python train.py --spec_augment=false --encoder_moe="soft" --encoder_moe_every=1 --text_encoder_layers=10 --text_encoder_norm="layernorm" --text_encoder_norm_position="pre" --text_encoder_fused_qkv=true --text_encoder_qk_norm=false --text_encoder_inner_norm=false --text_encoder_drop_path=0.05 --text_encoder_positions="sincos" --beta2=0.999 --eps=1e-10 --grad_clip=5.0 --batch_size=64
Rows from block 2 of the text encoder, named by matrix and row number. Each number is 128 + 24 x the weight over its row's rms, rounded and kept within 0 to 255. All counts start at 0. Numbers have three digits each. After the name is the row's rms in percent of the matrix's.
# fc2: MLP down (text_encoder.blocks.2.mlp.fc2.weight, 256x1024), inputs 114-227
fc2.110 103:124117091114134119158111147072106111137139130151125103146117182115162106105154145140098155095127098134131151127079150149142151117157159153156143115132122112125159158110124149121123117095123110157143134107160091168111110125125131153155150124180114131167124143127108099139089102111116162119143122138146122148099108133123110169119130143107136147
fc2.111 092:147097096110105121149163154131120139166184144130096134152109145084145130080155122103136158114150136157144152103133112133111091085100144136127103102098145154083136134113189125084125165140138132100131185166195119109138101096129124119147111136144138093147131145116131091154148132127135139152114128152099098121107151112103138106109089100156124162
fc2.112 099:105100165127108119180110116151109103142144129117133123114112169139136127154093114125104174144143146138105145125144158145126174123156131129127148154102126125124119110117120130116115111151128116132114152144144203127182129110119113147139171134172108132101102149120111165138166155119132132162158149098147123173092157109066116105155127157130160157
fc2.113 100:104123082144105115130095140122137147143161115133131105113162162124108083116103133153127154132108102152143117102126179158134092133090150140101140119147112098107114107103110158101150152115151133147162156182144135075102105115109150144116136154107094098142140101128099179121100155148094118146189149098117136150123114107086113114118098149129158108
fc2.114 104:143089124142120125120106140142098146131075174099119116103130139109137110113133098113152162160087138104138146076123102127113111102080108113127108125098153115102127131152152107121111111078153108107112096136158121117088127150108127129142128119110109120124094146107158106122126154175105112155132129106136123155125120085107157122143103166084059122
fc2.115 089:112129137153135134102103112146135128100088126147148144102129122142144158135165099128140107125087142125141116103096152090100127162117117110107111107116151092125141125151137135131136104136145145135154136119150083133096142103134154088138113100118150160146165130113164132156155145139148110121109101129131142148166099094125153114172116133098120091
fc2.116 108:113113090120121132081121118143140097117119104120118101144134151138082122116069115115136139142082104143131094116112086153141129158061078094125120157125138091097135120133124125101126134129142116132128101085120108112131138116125127141132120102063080107107151119124137146137120158099130118106110138144126138141177118123145089119128109137132122148
fc2.117 098:115112147142133115100115112165131099115133151154156103108119167154156177125097108116125119135177136144103164126149083089124171104104152102150123108137092159142101146102087117105149114140151107138140101090103138149102122120143152122136096102151151147101119119096169191146121089122110128115069107110145120077144099125039134097094103155113084183
fc2.118 089:110116146107148155151139128139170151156111137168147148113165077151126162135117129114148148121121103105157131152138171152100161127146123117149118130086142151096115187150151128108108174151130106149155079113116156131140114109168152125145078139132112124131133120096120080147141166137143151102125126145125112138156122142075149146140114107102139153
fc2.119 108:136126084147103135148092114117112112173148137128148110139122171113146142165075154121107115136165128101124127118092126163093130131138176168112169141118094147118111138102110118154126162112114086115117131112132134107103140120136075114121150141130135133109100112152071097131073121120115109131102142117107133120096112113139110118085143111116087097
fc2.120 098:108131088139135133138122136122111114192163167060134167122114113134106162115148117129105112134121135155133147140089122107116140076132157122143129083132162148094106151109139126157143125118120136100113105174155111100060125132162138135124132101149123134142138099131127109083133152166158084109187109100110151104130121123160097105127193140101114160
fc2.121 104:112107150144136133146099133157076121144121119137139134103123130145182138122128164110166164114137135101109140127194168114077167136117149138125161114079131141180131124160109137150114150116098112154111070136139152136086118117175118111131128124114120106143109127120112096140099128163149124118145146162121116095148095122092151122122134134141100180
fc2.122 108:139114183117124145160156126107143123146154116147124146125121097095128118119126156128095108097176169131137110147148113094108152151144122131153184140155165118139114134123101141130124152152135110143130149139104127144145107129177131087134117142153088143142131108112097177107119083136141129101148128138101154124099126158108119139116138144110134157
fc2.123 093:160101182081159146075113141118118134100112128113113116135149121136151145135100110083129114140106158097103119100116147149163095110182104130096159096128106111120112120123125116115113109145104108137134119102093178131143133119086109149100159101132099141108082103172136152173180104138121135154100102139157120135134142131140121134165138131133119053
fc2.124 093:115131151119111144158138121120152116144160149165137116098115135131135162114172110097101097083173140130158130116167171164174165175160112108119141112124167098125113094111082150146091121123098107113116151176150133129113127154130151120109106122162119112173103098120131106138097096125079153141110140167136124113139150107061115097146079153125150134
fc2.125 094:098111183091100115140139136129142117125135145157099116126132105137146122116095095084152126150068133136104120139063126122153152103129153112154166133145176102141154117131135140113129117121145138110119095149106137121114141157144158105114162093124154102119159140152129170168136130156095139112121105127133118109112124155085133141141102161129090123
fc2.126 105:110156169116158155111153123110125113134165157163113108175110144122144138148170148070094129124167133140150136150116153140120154140150123143144141112133111144149126148121136118152155148157127130140112146167117173147113126126123148089127146108153155147159131146143112186129118119098103188154191125109139163120114111130078134111140127112152106104
fc2.127 098:123100107091130134157138135132115147116143149126149144135130116121123097157100112123169090107169089131132109107135095182173138164137164100139158125151089103124142088146068152097144148105140102170113111141124084147139128149120097136108129117169111122110102145167146164144083142101118183144139143108108113109139135117133106114150116129123139164
fc2.128 106:149123197154141131112159106116130130102075149085095159146115161119125124132135130117132071166131127148119127139173100155115130118077116128144099127122114140143133080128141096161150163108126137114148154146100207132184154097139129128127101146111127122125104106151120181144142161134164130103153134135139145121156121109060133130127139151104084157
fc2.129 105:133139194138152151163101118160120122125158135145113112120133120142104173097168125079149146145151155163115142154182156118129142135127152165111106120121159155102100141136114105138115107161138117113111165144138135171134126093137122095150124130127142105123116125135133146141144147133130113111117103142155119150134144109115174148112093154111106084
fc2.130 099:116108175106111125133122146146107147155140125115134126117151137102106139153175118124112085102184156135110118166139165114158141104087123127149155122162133131113148127107127110126122139129134110103127167136131145152134106113137097096169115152160129104119101133154100152124108131160125131105150104147121163154109102114129108088099148151152110079
fc2.131 098:118140107173157127092145116088128141203143100146096134100112143136152094118183116169129102101151159132114151139126154099085100133104134161121127131115140116143134115113129144144123151132135156113139121161153116093114156104141124126152125119119155134170126117139126089111111121149102119145143168138115106118152152143059154122166101150126119124
fc2.132 108:142130203108136089112130156129107105164091137141155140116130143157133153123137121141141155133149140164131125167179145127138087147198143146134123150101095120121108141118151135117116119169098114111121126095102159159154133135132145139156166124115127124131146142122137093124124104128121143125075129140149131152162143129082148132138123150127168120
fc2.133 109:103172180111136128115104112150142117102138164087115145093133161147144111102156147141161079114132133105144109121110120131168136105206138156112136122121115163118145116110128105128134148113123111109118151123114186092096094130101129130132103162112143097149113152105137153139175114138126097140128145144119094095079095139131104152165102142114171160
fc2.134 105:158113150118148102129104118114146140143127130127115121154116095088131119127128154181151124156125141157128156134142144160118153117200129116099127127151099119126144175133116130112139128109136134147108086134147133124090106125141141161108147098144099160156143131133151096118112100151156145132171108140113134126141116099103141123168136103100165121
fc2.135 114:121124145088114113146158158145126146168103103092130130157154183109115109148151130172111156166151088139136137159185180134143139160135140156110122130130119150109120176103122107132114151117133154140134152081142166127146166144110109186107157120150126113110126149158156109145107105156177107140063148124133104144147157107068162145109126131151139152
fc2.136 107:132109162102099160108101117143102138090081139146126095151148155126112127127105133136162151105081140112125154106103109135109162157131108100101139129082094096168100120104155140105111103126142107122098118062123127110095097126145098112103120105114153098108142114128094103157130139132132138118054089139115129102064107145123136153087125142154074131
fc2.137 087:144097087149105103149130120153100160155113116137106118127123134164141069155142113156123144149094140144132140096135129094127164162134092140123143144099154152112130134143125117155116114112141136112129120140152126148124098129066102134100098098130151147118127097116101111146123097159169100111099161137107126106153157098092112161094141120109153139
fc2.138 095:154106087122107147109146143141137129097141161132123144114093112138124123137065150111109109130109094113147121106085118125124132080109151131138132136160091106141125098115128097105099146100135128157135160156124111129136137115105115120106140142105076161142144146145148139167077110145134122107138146118144159134165100123222143137125172139143101094
fc2.139 095:156133147149138109074139135113097128120123147140156097147155141113140163116125140154126169126084107094159102150111139142102087131115114125144095130103094102131125141137125122142098145125149136145148089120148168143120135117116141158121097097103130145090154151130116110164098135088162111113103129168151147158113162126195132155142123113129116134
fc2.140 099:151083140112136140143131159115105109128147135126151134145124108141092117119093114085110124145115173123153159165118116147107115153088104120136107104157104114126106125121123126142105132102154142127109083078090177139139121138147127114133156113134128139124135131133079119147114111121090175109138109095140146132106149146185148128140133125091101081
fc2.141 092:133133046108132102156113113174148101161117145129132168104143110141144144154131119106129115110105144120108144126103131143134115151091123129126100079131155108118109150127153100129100106141127106122121127097148064121065109134164112158108105126111149152108166147089139061090060101111134132116166162143107103115144143107062116128104143146116125167
fc2.142 114:112114215112118144123127108101141110126118148098102156104099112125106101112146095061112084156153125132148152095159129111156165090127114111121141107103125104119145151135148080126135134136149133113134136129151154114148135126177147144130115133111089143102136136099083149142150133108136129160125118103153164121108142119162124105121168148090112096
fc2.143 102:164141130103157143086117160145097118104078106102116114099146151125174163111154125175127136156119148158125106156171143121093109165143168104143131131138125123107142113122164103118145115148154125146134127105135149125112153129130107125180099100103199126116156157145124081128161130120135079156087111163127119129167116108117168122146142148123071150
fc2.144 089:153167136101105146078155108106148105111142175135123121144106144157128119098100134085167122156119173111114127114138083148118123094116099106132090110116092173147106107132133148103152099156121110147121153125103176100145126143155121128158156141127156105100136150134072132153176158135144145149107082158118173142097086118139123133125160122093088128
fc2.145 104:154146134145124093175137127165112142195193126127109112148147116097120171139136170103100190114169127126157108157116115137130145090097137151156147102126113145140114127141134123154097127169116124137154174108154155103149111128140130105110137146132170154148143134136064074096110101134131143119174139147130109177096110139171151140131165144134115144
fc2.146 095:126116117138108122129108139093117139121075129141157113131118134145113094138171131165123138136109131114137120136084129086125113098121123126087141092110130128113154178122122140170136136118118152142113106168163102122106111140114140132134163117100107153138154147089142087133107108152150112112145116120114112158146109121136137161150115104124110100
fc2.147 109:109157037123145132155125146162112141115161146130129115140109121133121143106169103091124051150136133142104140102125152122116123140077159115140131121107154112148127089107129098120133119112139112148166147169154066089059096130166123124114117124117172099138129128103106118104073135160106092158177120141122129095143131110163123117114128140139103088
fc2.148 097:139099068138135134144107117119116105159119130096118166106124126102108122100121165116121099106169133150141161145052106155135131131083119117118117097113139160124135135153142149146123124138162095132158162102166087093084095150134112107125122147157126114150126139104123102083103114167095123104131141142112128111084109114156124144145152096149116118
fc2.149 103:108132183143129145115113138108123096171127115121087154123102070166101098141054132149096133105074141112122133125135103145128122120151114158141117154114105092149115095152130121169129149088099113130149157152131185151165100134097145076092163114101055130137082102154170137125103156119120117135147095136124164179103119135137113147163108127146180143
fc2.150 095:123131146106154115087118108149134126119110158136165081182159089119126133135137119137144108134147100119131142145125150163098121119115163146114106080123093106158113146161148163128158096129112100138133122067139097132079140129078110111159122098111129145089145119168125116143132136137105125157029092152110140111142135144143148119146140148127109112
fc2.151 098:148144130133133109158147144143120104126127091127131143151161148146135150096146111096138167104174102159129167150105162100102132105066147134124123134174109136121118127125095155157140100125099112127159124099089103170200143108154098130115150173152102114138149135134130100136092117110144150112167104093151145174158147115129161129136141152098116106
fc2.152 094:132147162168148127126123141113105160196158147148147105135124123112101123147095147130092136124135141133141107133193152099126109144115116123136110132168125102122113149136134102125125126160134134122101159129154176115196143109171144119136118138114119132121155140106084179193134131110129109132184143152123123195148125147028131121126131100152128110
fc2.153 102:157111153148100124117134158108082128109093126173143091175122115141098125105121154140110126125118119096153141150063150136138140123104109102126126147131089123146145139099108170121118114103127140147141105116139146124147148136104140126121110130100120120103128105125093087117093147096125159142104152085135109148118150132097144114102115107169125097
fc2.154 099:159096153093155141147106106093102131105096152198142174148142097142120089149055154127138152159134172104138116120074125126153147140137122121101144124129106114116145129140066098142149120137139138137125103094092131152081094145147098140119122122147087178116106131147116134156140094118116158111138130173118126129148128138142137143125136117136143133
fc2.155 112:120087120086168104142134127128103130097123142154149075149150158102120115112128153167151124119177147121119115143128136134101157134134147179117114122118089120150154204114139145109125130164153092114109136102130122153114162135090111182107135133169116163097098136154070080153084117114162113103064144166116110139129092152085113152126084127112094098
fc2.156 103:133160217090119108140155118144146101131151130152145097112128187105127126113138112121125128101147154137132092141135130128149177121181125135145130125131119111126112130106120107095134118159151105111154167147112155125115122120133142104147108113161169128157154130105099124103164130137099122089073098146161127143102139140004102153146106119119098132
fc2.157 091:108156086092108133132103151109142106148147122122139107115156168121116117099126140149091089136117131130146133121108120136135121150087160122138134108136125122109127155138171120099152165153147105103120176154151107096128121142113138153107105127080143123123135136114095083093096165128094122132157089145106119145085143147123124141120134151106139117
fc2.158 092:135148130074166148103128128165152148122091152109116152100109102123145165097153123112131165158084147131103133183144144107128066107106118109158119154097174109133146188159112101135098109183109152155148143103128124130141126130117104173164143107085162169087159134150136103161142099152113143158077086120105146141102096109176137151103130106137090166
fc2.159 099:141129088128121085145112151150112146140189144180148098140112110162099106107166126136121121137131044153124129156111167097126103130078142118151157156132140106115144136114134136108152119168143126124130132129128052137166159127119128183143136124117146150145105141100164174104118094126159138148156147093135114153177116119145126142105113111115145123
fc2.160 090:123163166138115110115139118155088138142097112070112127144125104144129128115087149152116115145117135122140170090172103155128150109167136136141140108114106143110160103149130108137086146102150120112122128066144178095125115138136141154132105135161145098116135092106141113128153149147137118134071095117152136098146156132074127162131133142143147167
fc2.161 094:112102144114113113174133115111145108099118124130135142134115106136152139107138128150110102148076117105154100122105098101127115119155127101146099101122145135101146087105161145134140096128109137129136102116146133141109139114123149128137159091137117148086114121139103142111149094153133144110104100134094083163120128078150113124170144110106135119
fc2.162 104:105156045168101092199146147143117116164135095120127160126125107147150165119143133102117149138118168140136136109102156118122123132073106150131141124087108140141146109148121116151145145124115131098135079146146065113131123113163163118112145132129153122139141102097153150115156103129152100128215119119120114129126152097118122135147127095106143154
fc2.163 107:112111113147107138138119141079146143115131161146153150141115130103162080161092122137128111140080133110153098143097091147143133137108108125113169095166145145093129135146124121149153102099130101141115143167116130119069127113099107098099129130112100163101083121141161163100135156149127141153139130115137112114111119146158117106113120108124117111
fc2.164 094:096143095161092111140148148099138155075121162123144084128128106161119093141119101092113132135076087104109140167092112087098113103090096074097125094150137129126127108141114135116087118103106120112130096146128072159113144128132124122126106112144098129121132140120127148116118112135095154144112132121149131098151126143113115112115129133137081145
fc2.165 094:111188149157136155145111123085148154080159132118107112158141171110130130101173103159145131098152133120121116118095155157124134100114124121127148101146101144160140131134144092146171141114108137099113149163153117156151146133132142110125121126142140176175134115150082163089136104120135121161205128107124081130087138118113157107138172145132151116
fc2.166 096:133159090104120117138118146151103119085061152121100141176158149134152185129147122121106125117140108141090107145122128159146120158063098121149110097134143085113132109151156123150113104154143162152156114116112121131100116145125143134162138101145173138109133121148130094093111113131143134149133131146107110124178122146083159146118150104141099106
fc2.167 099:118111114111147121138144108112116112101115141170131092102123137137126109109158109112136118106128107131107126055175153095127147173143145177124150127085114124142107096152107165137099102145134148111096156123176094087154139149091140120106069124113115092145137137158108085150127127141109153112114138165098121140098093117155144127165109125109128114
fc2.168 101:126106202092115146089111151131104139087090142144117153121122159110101140113144098143105110137123113131123173152166158151169134172177101108122108129137150109135103114110126136139146135134132140111117111083100152158106120155142155132124160129123130142139113111157137131162131143130120159104095136112141145108124117144114151095111109119137147081
fc2.169 102:098125102128119119146113106129148103098073154108130154103104182120130086089154145138145096158109133100134120125146108104120108148152109150151086154126116130139142093100160144116125132096151128105099120123109089122144128113113147152149146163117150091138138133126162112117156118113148125117120144098100110137110157110232115112151108112095143092
fc2.170 104:157151131125128117136143114161082156092042144115133101143112173164139148088123104153108126150123170110110139124148152105132124131090127146108094135087128135139138198113131104101128160160130105114123090098103142138145115160147104186130139104125144151079097131111082091109092111152146144096132142126110150161171094151070163147097129151092106121
fc2.171 106:142134015124158099101129158142105112105092112158137117126154114125150124103162128149110153137142136161157139186090176099101144149072106173125118128159113145170115131112119143118148142124110132150153088114135042165114128145126137130137147111168157144163125127141096111140114114099147169096109135156137114123112117134107110133104080129131136128
fc2.172 106:152147007145113124138102122157141123099130106134120127100138145166132103154118122152113157135109074131136097141065147144148124138083130137128142140145114120117131101110138148145101141118108142128105120180131050118151135150133137150132138130105133122135133148116156147104072121132149130137165124135139125111158158155128112151155110121129149136
fc2.173 098:098123134115158139114145102094108165137115139072126176076109174100112146114144164154096117110103132145125117099154170093111134118171155172103146100132143106102106147132171092107128117108131136127114136142182148080083104146133104154133103126174135103120125122086128136096142100110149124111185162141096106142135124130079111136158119152090144151
fc2.174 106:152117118135141098162142119107116135154105138131157122115155129103183109150190118156134154137162173122101139128143158159144133148128163143117107126123141138130145136132133153137133100131126103114112111196127145154091106107141110089125101151156153121158141129135156138109125157175111122113129112133118150127187102145157157148167125132087162136
fc2.175 106:112107032104108124185102132156154159131187136121105153109127131104134157154105147114112100137169106100110106154092113133123174136100102126106126092177142117147149110132101123105125136112129147150103116139128026128110117112143141118096148139138156127154128138107093172093112094152102112148196109126138127159084095127144102131129178113148165143
fc2.176 096:120169153116094097091134150118118120143136124110127118116115149168149164136124153132097151128083161110102122107150143128153052103159158130133116126090113090106151090104148149132146128139156155104118097110130137142135137142141144136118125131093150153084156133128132159164166084119145097141129102113141133143149159145091171137164162128129128118
fc2.177 099:107131161146138165131131141152105101172145111122118157168138144137158155131138108113103146112140153147168155121132107134161148079161163121133142117136134149156153137130146131121125118137148127165113130158075169183125111091120149165120135150114139140146146135123142159126123138123119106156106099101092165107136128145138146117136114162163162074
fc2.178 110:128094099121126169150121143149151112086142112180164129145072069146133111152043106110144139126082154133133158121126115095090139126132120128107155145146117143163121094145092135127109146100122126144122077086139143140110088119119136125112157129123095106102088117124142148165144119097096138149079144114149129100088148110188113104103160113148101169
fc2.179 108:154141169136148110123135137163125114169136155110149152096167110101142153132138151148162135139143105103141141080183148153092108118189147125119141172120116142148118118125121108123141145115112156161151162150132201095129151135153137144138115164109160102129152105093175090153133119138143069093107123132130126121132156128132149128109163109111142156
fc2.180 109:130122193138125121104145130088138157113150159113125142156136109125142079106104145144127128145153125142142129121193164119116149164167107151159149171131104131133145141109129114138116147102155097142108166146106229147127131139155111116126130122100098129134140116144160110158173137092102127149161136105128142095169139143096129105142096144166121128
fc2.181 101:110160153138151142098104128162129118101074150096121122113131118098130148105143142130140104126136166158131149125149139132142089108153131117149096094075165154158122136100114122139093156153128163109131156113112149126105100127157143188131083142107158094137167150136170103139116140145130103146068163158111133086095103094097168154143140107110156118
fc2.182 103:110125126122094113157121120165136119090120163127092134154116105162128129171121111083101083113114114106108106140112146131160137140060139115106113126152103140160132111109123160163134096121103118099100093125071090152198140153168154090141117154184130129126099112139071202104101143101119109139159099092127154116154101139150115092104124116122091075
fc2.183 096:136108148160103170130103131155142109138161122103119126159120142100090160114146103079118082155138143161091133169132155084094170109065121112102099095144128154108136094140136085084121125140120147106124113180115100114086138122152128123149135103178115129115127138132108131104135116132113120164136097108131165114136118110095118130100143138087124077
fc2.184 102:134127124137127111122142133125109145154082094126137110123163139110131106146131141162116149119137107131149099139165133111156112121185108190128096165135121133119121115126133137130099120142162130166100156125143181129189155113109120166123142119149121142150139152131170123164166102103173123129044136170104132165143163114055113152158068124135134150
fc2.185 103:147112173108135106128097160122170146092136141150142134129167099094133137133164155134113118157172126141133133162127153158149166142185118099127140104136123122120108150132129152142142110153100146130149137150143142107076112134148151152124116107186146097131152150126163092091176122098124123121133149137145153111132121110136151150118088115095137128
fc2.186 114:113144084126145129132119155108159150107140125194121145112131133147160130152148120120124151099142082112127124163096137099108146121150146095131155149169128120124114103153142131083141132126102148149142138131121080142096102107130158146155147147167138099158141134127140171130170131119145140145107124116138102082124136133123109156147111105137137108
fc2.187 090:141127124129138130116123128144119131110152165166133121091138154134153144129161151164109181091095145108108116129109118135157117108110156146174087150097156110121104097108121143107141142122150136111126108107144142134095100162147160173146123152110187121164112098127113128143149158131131116164188159147140122149150133134206107140117154091090092115
fc2.188 097:153137114104128144140154114136169132141156116146128114136106096102128117145116144067123131141134114126141111142128172133108125137091121140133107141107102149172152122164095118152122102123092105168127137110124068141183119140136156094129165151147139113121159103101136127164122116101098113142099097101119138134128145139152095151076110145131090141
fc2.189 102:144101172147110162166130137092095125159155108076123144131125092105110093109096100101132083142162152131114131153171126134095183119147126150129118141162131112154108139144147127144130159099121144109103125114115132172164135133156139099143160099162079146078137134147162160103124106093132125099133137154152119157189164124087145156116106107141078119
fc2.190 089:108107095133158085145160162083105137139165122124120112137104094091123097125093142143140174122124160109144136131134126097126123112144084114124136147137108089149148121102100101119114116177123109149119107168109110146122101110104132088141112107110136162152116150132118147110130100132087149118155108145149158162182141131220110097106123093164103083
fc2.191 101:117134109101139126102154133104105136164100127146135123110147109166133130099142159140147124140158100137138120153161149141123098146135118142132139139144106116096131104126118129149122109142140105144126133121104103121146142155112136159144140123125156140116117143151185098122103080155130093135099112106134144128188149116085168115171133100116183069
fc2.192 098:115099139144142097181146128123143163170121121106137122117114113088133144114137151143110145107117118120113157153148147140081130133081115105152128124120144125151115123156100139122111096117127127106171124167144130108103096115179138104117127134117119102104118129135146107136091097181099072107224138135099120137179110145152147121108171103106118171
fc2.193 101:146133099142143131144129146185151110144143103112087104158137099124137123132107115126141098132137118111105120164187105145120127116119121080134147123147157129128117113148145118128103159122119158156147136160118179091114139122167166103103095117163147076149125130170187199128154140092150120113153156120112152122145160118057138134095098117130150138
fc2.194 092:139119148099104089161153144093112107082137106131117131117108145114123132142160113154121139133148158116119124104132112134114147097156171135137161163106102123120120128127161148129128131094126149143107129110111114119181116102142123137146106121151106105160133122141150125137100098099127113161117135137131122125124122131218140160155126098117131126
fc2.195 103:131075158120141145161138111128158110133126135103151142143126124143157120134101153112125116128131152125145138160171105150140131135146118147143128125169126151147117171139106123113153127133128111135121132132105132169125128091157129177147137127140134132162103132169111153146160147159144162092104143111116129149086101112084123143160120128134129146
fc2.196 106:149083085157109111133127155099134129086148105141158159125092081123137089155103102126146133144136108128123118147114135107122097142126085100118098123108120117110113119113099109123155115127142129128129078148132092109137134129130141123120141119145096144090158142146171149098138135091126160173160138130119094098163135143222114126117128116151147143
fc2.197 093:144113095095144140141146140140153101138176145163158092160145113150120098151091115129109129090138131097126141101096086134128113088167114140115118112144106112127117148106123134148136146138142116120117140118141137162163145094074103107117089140147097121124131137126081131166121128092149086126112093150140138119095091171186105152098170123156145094
fc2.198 096:130130195126148112081097147104120112127103157106116165121136079147128122157173134131132147106121131138127122138115107124105067138160129094134133100092152137153141133159146101166077099145116152091110176122113123121146116145148145123148112151104113125115104141135107142155087107147083166132099102139127143091135126159082156106138102148154082138
fc2.199 107:138110085146093117105113159112143114125135126161101108135129097168102111105097137128143122120108107150134136140130152112140121147100124126136099128102153102148125123143118164144128092118155110098137117081143091144115125149133152093099137117095093111156113144153159118150081151099101167101123144127127138155139156099107137150136123145115135104
fc2.200 096:149093150146162090061141135081133125137131171182150155101147124116169133128147146161132192115146171149113102123142108107111134126166161119152108161100161122107144131129138119139131101115128135116113114124162143153079096134146162176108130138069112161132149138111135104109144146114118136139090103119156116113161148143176147142120089117100121146
fc2.201 107:151117099174096093153128122147105117144173102107132097077121149119155139121138139182105126104150127113149107123180185130109164146114143134138128145132136109126124157129142153152090151148118134111139129139153140117145146117125106106137157112133133154143170155121140162125126099094163092119156183136119097172125146138090114157170135125151121142
fc2.202 097:159085197116135148103130124150094126128130123123114123165143131110104118129091148132139144091155151136134153132169121125134106135201145128111098155133113126152159121147128142135140136135101105135142132089100173165106143093112107123110141090153117132122145130160167081134169138100114125130119123134155097131131139162173146144106135116161122129
fc2.203 103:121141171141114143077154106162118102139151120115114149129142144091152113147115162162125124127134101112168107108214112127113094122187116143148119120114126096116131137112138154133138137149097142170126139115117209084133124120134126109103107136048122128128147147131112142159176172116161130101146116124096149113126129105175138109114105120166132120
fc2.204 094:112116080108142149146141114154120116154135102136156163074138108092164081138151148132107079144134103120103143142142125142176153128108137078102093146145163120156153074109146144103108140083123161115118129162146104139072131108107127116134118114167146147153122144162181136140139115104157137117075160119122103110110155137092134146144118154155128170
fc2.205 098:132074185147118104133116148117153142200161131072109130148145068129119109138109096109122102139140189122115124132127124157118139090128126093156114124151140107101142162111115072147095144102143108130157169116114147099142157131139153150083131094096076111123125148129135097142128133091120138144145139107093161089176107139169098112167122141140151144
fc2.206 118:151142141123149103057148126164094131073077121185157148128115155130154108147112126146142163127111088117122134140137132150137094180159157127123103112102110113136140144113139162094103151155139142139146106108139155114120113152103138162152125149078131094131129146140169124174137127126150136146072128121152123123147117118058143135118090153147120161
fc2.207 105:104124063143149105148133120158150131129135112103100157110155085135154115120184124148124160139145109141148110178131150122155125160110145088163110136125143129091154110145147110131151152168101138096137119154103074129118109127139153136144128142164155106140154148156169182088129124125149129114175111128105122103198148133097122140120103093127116144
fc2.208 108:144148149134094106147124140139122135157168119063134135126136148137141153131101143149155142134142127105151103094140097137083158112170137155125123164135143128153146143112135116106143112138134137161142159127092185103155128095109142113125088140167104150119129107157154183139123086126158068146072112145149146090136137135141125147131145150157132145
fc2.209 101:104148130138133123074129117107160125157116133133098144124130084136087090149136139150129094131166146122122092163132114116121103125162117129157120146185151105116133153107144118161145123113130158116130132109093133141143110139136128107132167160147116141129089110140091150126125135112155116091148146158099154156139130142138164152135126141132137131
fc2.210 112:153116108157090129143142149116166123111166113116106137134124109145126098135084106137153156143117127140096117121123114110096124140074088102121139159159149137126123084115128133113155125120105127139121135139106086151126130102146141127138148110150107135098143145131172157118120159113133120140184157110124153091149120134141117150096174129136126171
fc2.211 091:146144076129142113140114140097159152167116125149099130141153136158098082122106161136141085147119122131110105100107107101085139102069118133150132152168112117137128085130132157161103115145145099105108097168134062128141135153160156118088091119114139130119140099150111137097057151118154113150187165144133117117164139128167099162156113137155090156
fc2.212 100:096127124119126144093124143129172095098146145164131088170109092146115117168154115109129136145181119112122150202151141118106134138159161070113143134131128117125109126153112135129117130127114123122111166104102083152141140087106104093100160154135122138138140110155082112163138145113104127098097079104121108098126108157158109129141129157158093109
fc2.213 094:133155111104136129127093139100129154110109152134106124109143094091112139150137096101162091135092170108113116119084120107160144142157139157134102104175146157110133119115143155127129094086114111092102077163129106146072100109148101146103087152138148122121098140131117121106178158109148150166119138129095142120148090111138113124164115117107151070
fc2.214 105:149161093160121123184136147139131140164170148085136140133156124139124109103170108097121124121116142128133109100118138160095139115154119165142147128113158148155101110142137098166137135107107144115143146173135101139109119115133160114125095125133161123142155102093157057090115139157130105133133157150100107133140117129138138125116149124142152118
fc2.215 087:163168113120165087076147140131133113152137145165157159095167104142102130119138156100117099138170118109094148101155142108102068135109101140151155125104111095105135154134113156167093087134120128102177133113130113146107118156116165142164149114103157099110156124094179115107127140155094138148109168129110128126120129111172113150114160096096157065
fc2.216 103:106120045147136122112129121185141113130126129095107121139118104129131109117124138156142141105162073138138106143131100146113115097116140084140129149108091129096130117103125139131109117118109106157157145118142047111145105101127139109102128090121124156081147109138151078134115137126113136123108143135139118065146159137178091126109135124122121145
fc2.217 088:153189064128172131081128147180138123161112149114123129139146145135141146150148134168132085154155120138158151157142110144139062149134120116108113120133114135127156165097134137110141156146137113129137164125126113107101151137123109146147085151125165146134147119148153146098104143107116140153135141161146098113114142139108121098106165098156150112
fc2.218 102:106097116085144131081108153122120154136155076151160100149132122105144100115125131145130138145143078118148156148173114144127132099167138168151132124156147111158146178127114109133101167175113129119132137109124155154147132156096098147131159128143126163132083133119134112172078121073164134105092126139105126128125125154110099148103094160125098150
fc2.219 110:111145178117100136166108103122112118089112177048134141115164158089144145140136151122111103112134136144118144153171109135119166136137126165146118114117151127114135111104171121111114124126153113132120137135155180124123104111130151114165100153114177113131123134145156125134158150189126066098080140136136125109107099087177114130136142120135101167
fc2.220 090:144130093103157112144105143109141097145163120146135142108122145130106110135144101102122122108171115144125153147129168114154123167066120149119097119182106112150138129156137122131116150160131099119144087168098087134124135132131149131123168101142108131172125132099083163118120104129138160156140112088110166146096125135025139107088097100108112122
fc2.221 102:102127101108113098149134154126111114124149125094094118099141175117107100163148127138119098084129110154135163110145182138111118086141143122147115137138132142155138133140144116122118146125136115143140181139100087084152137117101124142152094125128129133119138105102103134105086124147139098171139137128134129115156122129185144131161148120152129072
fc2.222 100:130152029154106128133101103117148137099081118142151158106125125151135136137119142137113135148101104104134124139065121134148164152126095130112135145108104142103135126147112136162127138097147135153117120111160057106124134119088148176122141108116136133123114146117154103138100107138153099112094136133130123149156121124124116154141150103115130144
fc2.223 092:110126082132154122155140122180125121111133144140140122111100139113159183117166145106124125137166131132105143175079152130106141147075136135123153129130149107155092110155115139134112148145155121110134136151134112171041130128132128085101127125120167168152167134157125089150141138153092162167140107110130149088153147154122106149120101148135101137
fc2.224 106:103108116125152100126137119094152128180103118124131165106091050092124141118128135104113148127137157146109144148077115100112124113127097121122113125144138103157138115154126139157117133130127145094109093087125115132106097094124115105114178137123126117114130131137160072154121147144125129141065094140119122137116145104190098133143139128094145112
fc2.225 100:132107201079120157068138137150139134157095120153108127097118200127108160129118102153133131135120164131107106082145098130188101146151126132153095107128180164088134145109161099105096130102149146134114135146094188099129121149161098172149083109084109143133144119137141160140165104175089123134094122113130157149106138155080107136142113141138094096